Weights of a small rotation predictor: depths [3, 6, 6].
Rows from block 8 of a small rotation predictor, named by matrix and row number. Rows with one number belong to one neuron. Each number is 128 + 32 x the weight over its row's rms, rounded and kept within 0 to 255. All counts start at 0. Numbers have three digits each.
After each neuron's rows are labels from the 100 images, of 14976, where the neuron reaches its highest value: "strongest on" is what is common among them. Only what is clearly more common there than usual is listed. The data: photos of arthropod specimens (BIOSCAN-5M). In brackets: how many of the 100.
# fc1: MLP up (model.blocks.8.mlp.fc1.weight, 960x160), inputs 108-159
# fc2: MLP down (model.blocks.8.mlp.fc2.weight, 160x960, transposed), outputs 108-159

fc1.528:063145129130132159162127152145108054136147101153130108063160088138156129094141121168110156110102130129137108161118152122089129075172111131113129185142103117
fc2.528:131145112172117119110106102139198145097129122138156080136100159097096095125151138154151150095159103127126142053146150119254157041121162132193193112167127144
strongest on: order Lepidoptera (25)

fc1.487:049107059085125128047132173080166178145103131089121094154115133090170104163142103129124167073117107128132210130099144097138140084108087136155141097116171162
fc2.487:103110111138152164141166104085092120138132161175154168157113147074150218170120078042108137095102174167184112157123163176180065148133173098135086151145140152
strongest on: order Lepidoptera (31)

fc1.737:044111143107129156173118089153070106128132096153089096142108055098135156112124104149102126095114156091132125133152143106120122081157150151154132098138095123
fc2.737:130124143143110118105178129086125142121119097103153122130094146082117154106121172138131160143122131140146180079122066184255155092135172090168175122149124141
strongest on: order Lepidoptera (26)

fc1.351:136156086133128145114136098127113175130144158110172146067078157104089107122085158112165151123097118109093130070068102010114094133095115132094142106118086108
fc2.351:160116121161128153112129106214138111126141111142106101123125136117130057149142156147127118073133170077169094139124067199108143122110110132114133142099123130
strongest on: order Hymenoptera (41)

fc1.566:160133132093134139165154104153115155147169098108137111125101218102090091128137090160147139109141101163178146088128168131115114097109067139164090093127140151
fc2.566:147152136141080147083115115135096121133121124106112131179139115128141098176175105156094125109184109153113149111137095165041114141135092149136089116086142109
strongest on: order Hymenoptera (41)

fc1.720:104114104104108079159118161105100129091165109126088094135120179137147120069150072186081162134067076199190177134148175173101159139130106143084124161113132171
fc2.720:104120100134134107160070099149131136095132145120142099181133144161185158117100118091138083157135124101149127183134052118030121118140119090153128130130117136
strongest on: order Coleoptera (37)

fc1.466:088167075145100149149099118144143110098124213140086165121119197138144072128120097117106137081136118122162128078084157065141133063136093114124130152123202162
fc2.466:132128165105124111106110129121100178135116132149094073141123123110091112113136174170072133099167151119150082149131109143034127147114091127130135104144139093
strongest on: order Hymenoptera (45)

fc1.533:092090092195186129082105143097147113138104137183139120121061137151110072116153097142090115092168151139090177144125152111119165134122074103135151107155135104
fc2.533:132069142170166110111100109123169131071134098096125146129139106155135043128100133103164147130142162121128173188093161119188130182122142150137115162152065098
strongest on: order Coleoptera (37)

fc1.21:105160112150121098097085118139132114166181154067108052133130064113163167110129083102126135111192133164062137095112124144124131088121140119109158112161099094
fc2.21:105196048125138187114071128086115129072136091129107183155135119170119115093141082156108105132133059102180114169099174099125085107130132135077166090084121113
strongest on: order Hemiptera (33)