Rows from block 8 of a small rotation predictor, named by matrix and row number. Rows with one number belong to one neuron. Each number is 50 + 12 x the weight over its row's rms, rounded and kept within 0 to 99. All counts start at 0.
After each neuron's rows are labels from the 100 images, of 14976, where the neuron reaches its highest value: "top examples" is what is common among them. Only what is clearly more common there than usual is listed. The data: photos of arthropod specimens (BIOSCAN-5M).
# fc1: MLP up (model.blocks.8.mlp.fc1.weight, 960x160), inputs 0-53
# fc2: MLP down (model.blocks.8.mlp.fc2.weight, 160x960, transposed), outputs 0-53

fc1.63:44 49 45 77 52 61 54 57 57 29 41 73 25 47 47 58 50 34 54 36 41 41 51 77 43 44 56 73 52 69 54 42 64 35 61 70 54 19 44 53 42 63 42 62 62 54 37 41 48 63 44 48 31 34
fc2.63:61 65 44 63 44 30 47 38 44 62 58 59 62 49 56 54 51 59 32 42 38 41 44 44 51 46 57 71 77 50 53 60 57 53 41 34 52 64 53 32 45 37 64 57 53 45 40 62 57 47 44 29 56 43
top examples: order Coleoptera

fc1.557:29 33 39 70 44 60 30 49 48 35 56 61 47 54 60 38 35 54 59 50 58 26 44 56 27 52 46 56 28 79 61 47 51 53 37 68 62 30 46 51 34 64 47 56 67 52 56 57 43 44 43 34 55 46
fc2.557:54 41 39 16 45 30 41 48 70 59 35 34 56 64 55 62 30 48 53 30 25 50 57 65 53 71 61 39 51 42 44 53 53 49 65 51 44 51 60 67 45 47 49 54 47 44 35 40 47 34 57 53 74 42
top examples: order Coleoptera

fc1.505:71 34 56 44 68 38 49 62 46 58 67 53 79 33 30 53 34 29 55 77 69 56 56 48 37 49 44 40 35 26 53 32 75 42 60 52 51 61 67 42 41 48 30 69 42 45 45 49 48 45 50 68 59 44
fc2.505:40 50 56 31 44 57 57 60 53 44 31 64 41 51 48 57 59 39 61 63 30 53 40 62 50 46 39 65 46 63 43 60 61 39 62 68 67 60 53 50 17 42 38 45 28 42 59 50 46 64 80 54 57 45
top examples: order Coleoptera

fc1.351:52 46 42 51 46 65 61 51 48 58 55 51 46 45 73 51 44 63 80 57 40 43 66 60 59 48 38 56 51 53 30 37 27 47 77 43 41 52 51 68 48 48 57 55 56 39 51 58 63 50 43 32 27 43
fc2.351:45 51 41 62 55 27 69 54 52 52 43 39 66 60 73 27 53 47 60 60 56 65 46 42 62 46 54 55 38 36 58 47 49 58 60 52 66 41 59 38 19 35 33 36 79 56 55 59 46 37 60 39 23 58
top examples: order Hymenoptera

fc1.197:56 40 50 61 65 48 45 62 56 49 42 75 36 59 45 64 49 46 22 38 33 70 68 48 72 49 46 46 50 42 58 33 49 66 38 79 45 57 60 55 43 40 50 65 64 46 28 54 18 55 57 55 52 37
fc2.197:67 82 49 55 54 45 51 53 24 60 47 77 61 36 51 43 52 46 54 35 24 59 58 35 31 49 62 51 44 68 56 36 51 60 41 54 51 40 42 68 41 49 70 60 34 44 45 54 51 44 41 50 54 40
top examples: order Coleoptera

fc1.466:61 69 52 33 42 30 53 48 49 33 60 53 25 42 57 60 57 42 36 52 45 59 59 54 38 58 45 52 47 43 64 55 53 57 47 19 76 48 49 65 67 44 28 51 61 47 43 50 34 47 55 42 42 41
fc2.466:52 61 47 45 57 46 57 54 42 49 48 36 45 56 55 50 62 41 33 49 39 48 44 54 47 56 45 50 55 44 52 41 40 49 29 51 29 49 40 38 50 55 55 37 63 36 53 45 47 51 51 44 58 47
top examples: order Hymenoptera