config = dict(
    arch='convnext',
    inner_norm=False,
    steps=21200,
)
Rows from block 6 of a small rotation predictor, named by matrix and row number. Rows with one number belong to one neuron. Each number is 500 + 50 x the weight over its row's rms, rounded and kept within 0 to 999. All counts start at 0. Numbers have three digits each.
After each neuron's rows are labels from the 100 images, of 14976, where the neuron reaches its highest value: "top examples" is what is common among them; "patch colour" is the nearest of a few named colours to the mean colour under the peak. Only what is clearly more common there than usual is listed. The data: photos of arthropod specimens (BIOSCAN-5M). In brackets: how many of the 100.
# fc1: MLP up (model.blocks.6.mlp.fc1.weight, 960x160), inputs 108-159
# fc2: MLP down (model.blocks.6.mlp.fc2.weight, 160x960, transposed), outputs 108-159

fc1.635:505572470474520540506484598510497548515458412501477471536442525468490484529464532533520472553438481432516548439438424508390419428505453604470500412437500396
fc2.635:552499465496481542501531473378494512416543470550498526509540465478488477563583523548492541581469468598524489467430341563471549483508487460528497490483530459
top examples: order Lepidoptera (26)
patch colour: brown (36)

fc1.131:529466592442585520536517543577499496605522389449487510482458562541542513527490522546463574491497362482557438557551478469554585433539526538520519586474495625
fc2.131:493547572470470514561473533521466506558442518554503555542479542530552427522386557541425510437497469509428499507420601530543566550530592488539512482534495549
top examples: order Coleoptera (54)
patch colour: brown (44)

fc1.75:475479625487597515561488472578516483463522522391499473501436554512544435546530492551532489489548413510497498499446577498557448384532402549464498464512516501
fc2.75:414513457373466487511533455488434521450456581503500496555476471409596422414451606615411515482513540461506506455453526518538479516532428513501585550518524508
top examples: order Coleoptera (61)
patch colour: brown (74)

fc1.38:546563562569540464508441456489509515395533558446579524505432490441496556584568432488490511436524550477487465493443366486499483496474381476461470503428413464
fc2.38:500514455441428424546561550477523470424469528386399503525415479460481448500520413531490547506613465426508529459562435541564514531513503495525576460487503511
top examples: order Coleoptera (43)
patch colour: brown (50); grey (25)

fc1.712:475457399528491496424500471344508492456444438618390471540511592521433525492510508454487531516489484480516531619441460448588503511496452453450491555529527493
fc2.712:498460519393421473425554481525484489473596494584474463498406406495497590517524467492505566478484405344411501563540430485478568488537551402448586502493485455
top examples: order Coleoptera (36)
patch colour: white (100)

fc1.656:512457504541517544421503486483528447452472550477498516466504554561462470456611549584599512583464517389493512510484571519499501387475625475532452469541581500
fc2.656:520501522537466527480450399444472452369475492509542556556549430520372577553477521414439478441478520653556512515409619516510526526476531577540460504475447471
top examples: order Hymenoptera (46)
patch colour: white (71)

fc1.72:488539502527525460511528516501476542534492491506525505551595496474444519533524491535537465465408572489536463387352561430536434480473494505545492591504498470
fc2.72:521482449487494456478428478549466521624500587564490543523440483515628420464461481504431539523516465500453520507485656488620416483456447513483579524498481505
top examples: order Hemiptera (28)
patch colour: grey (65)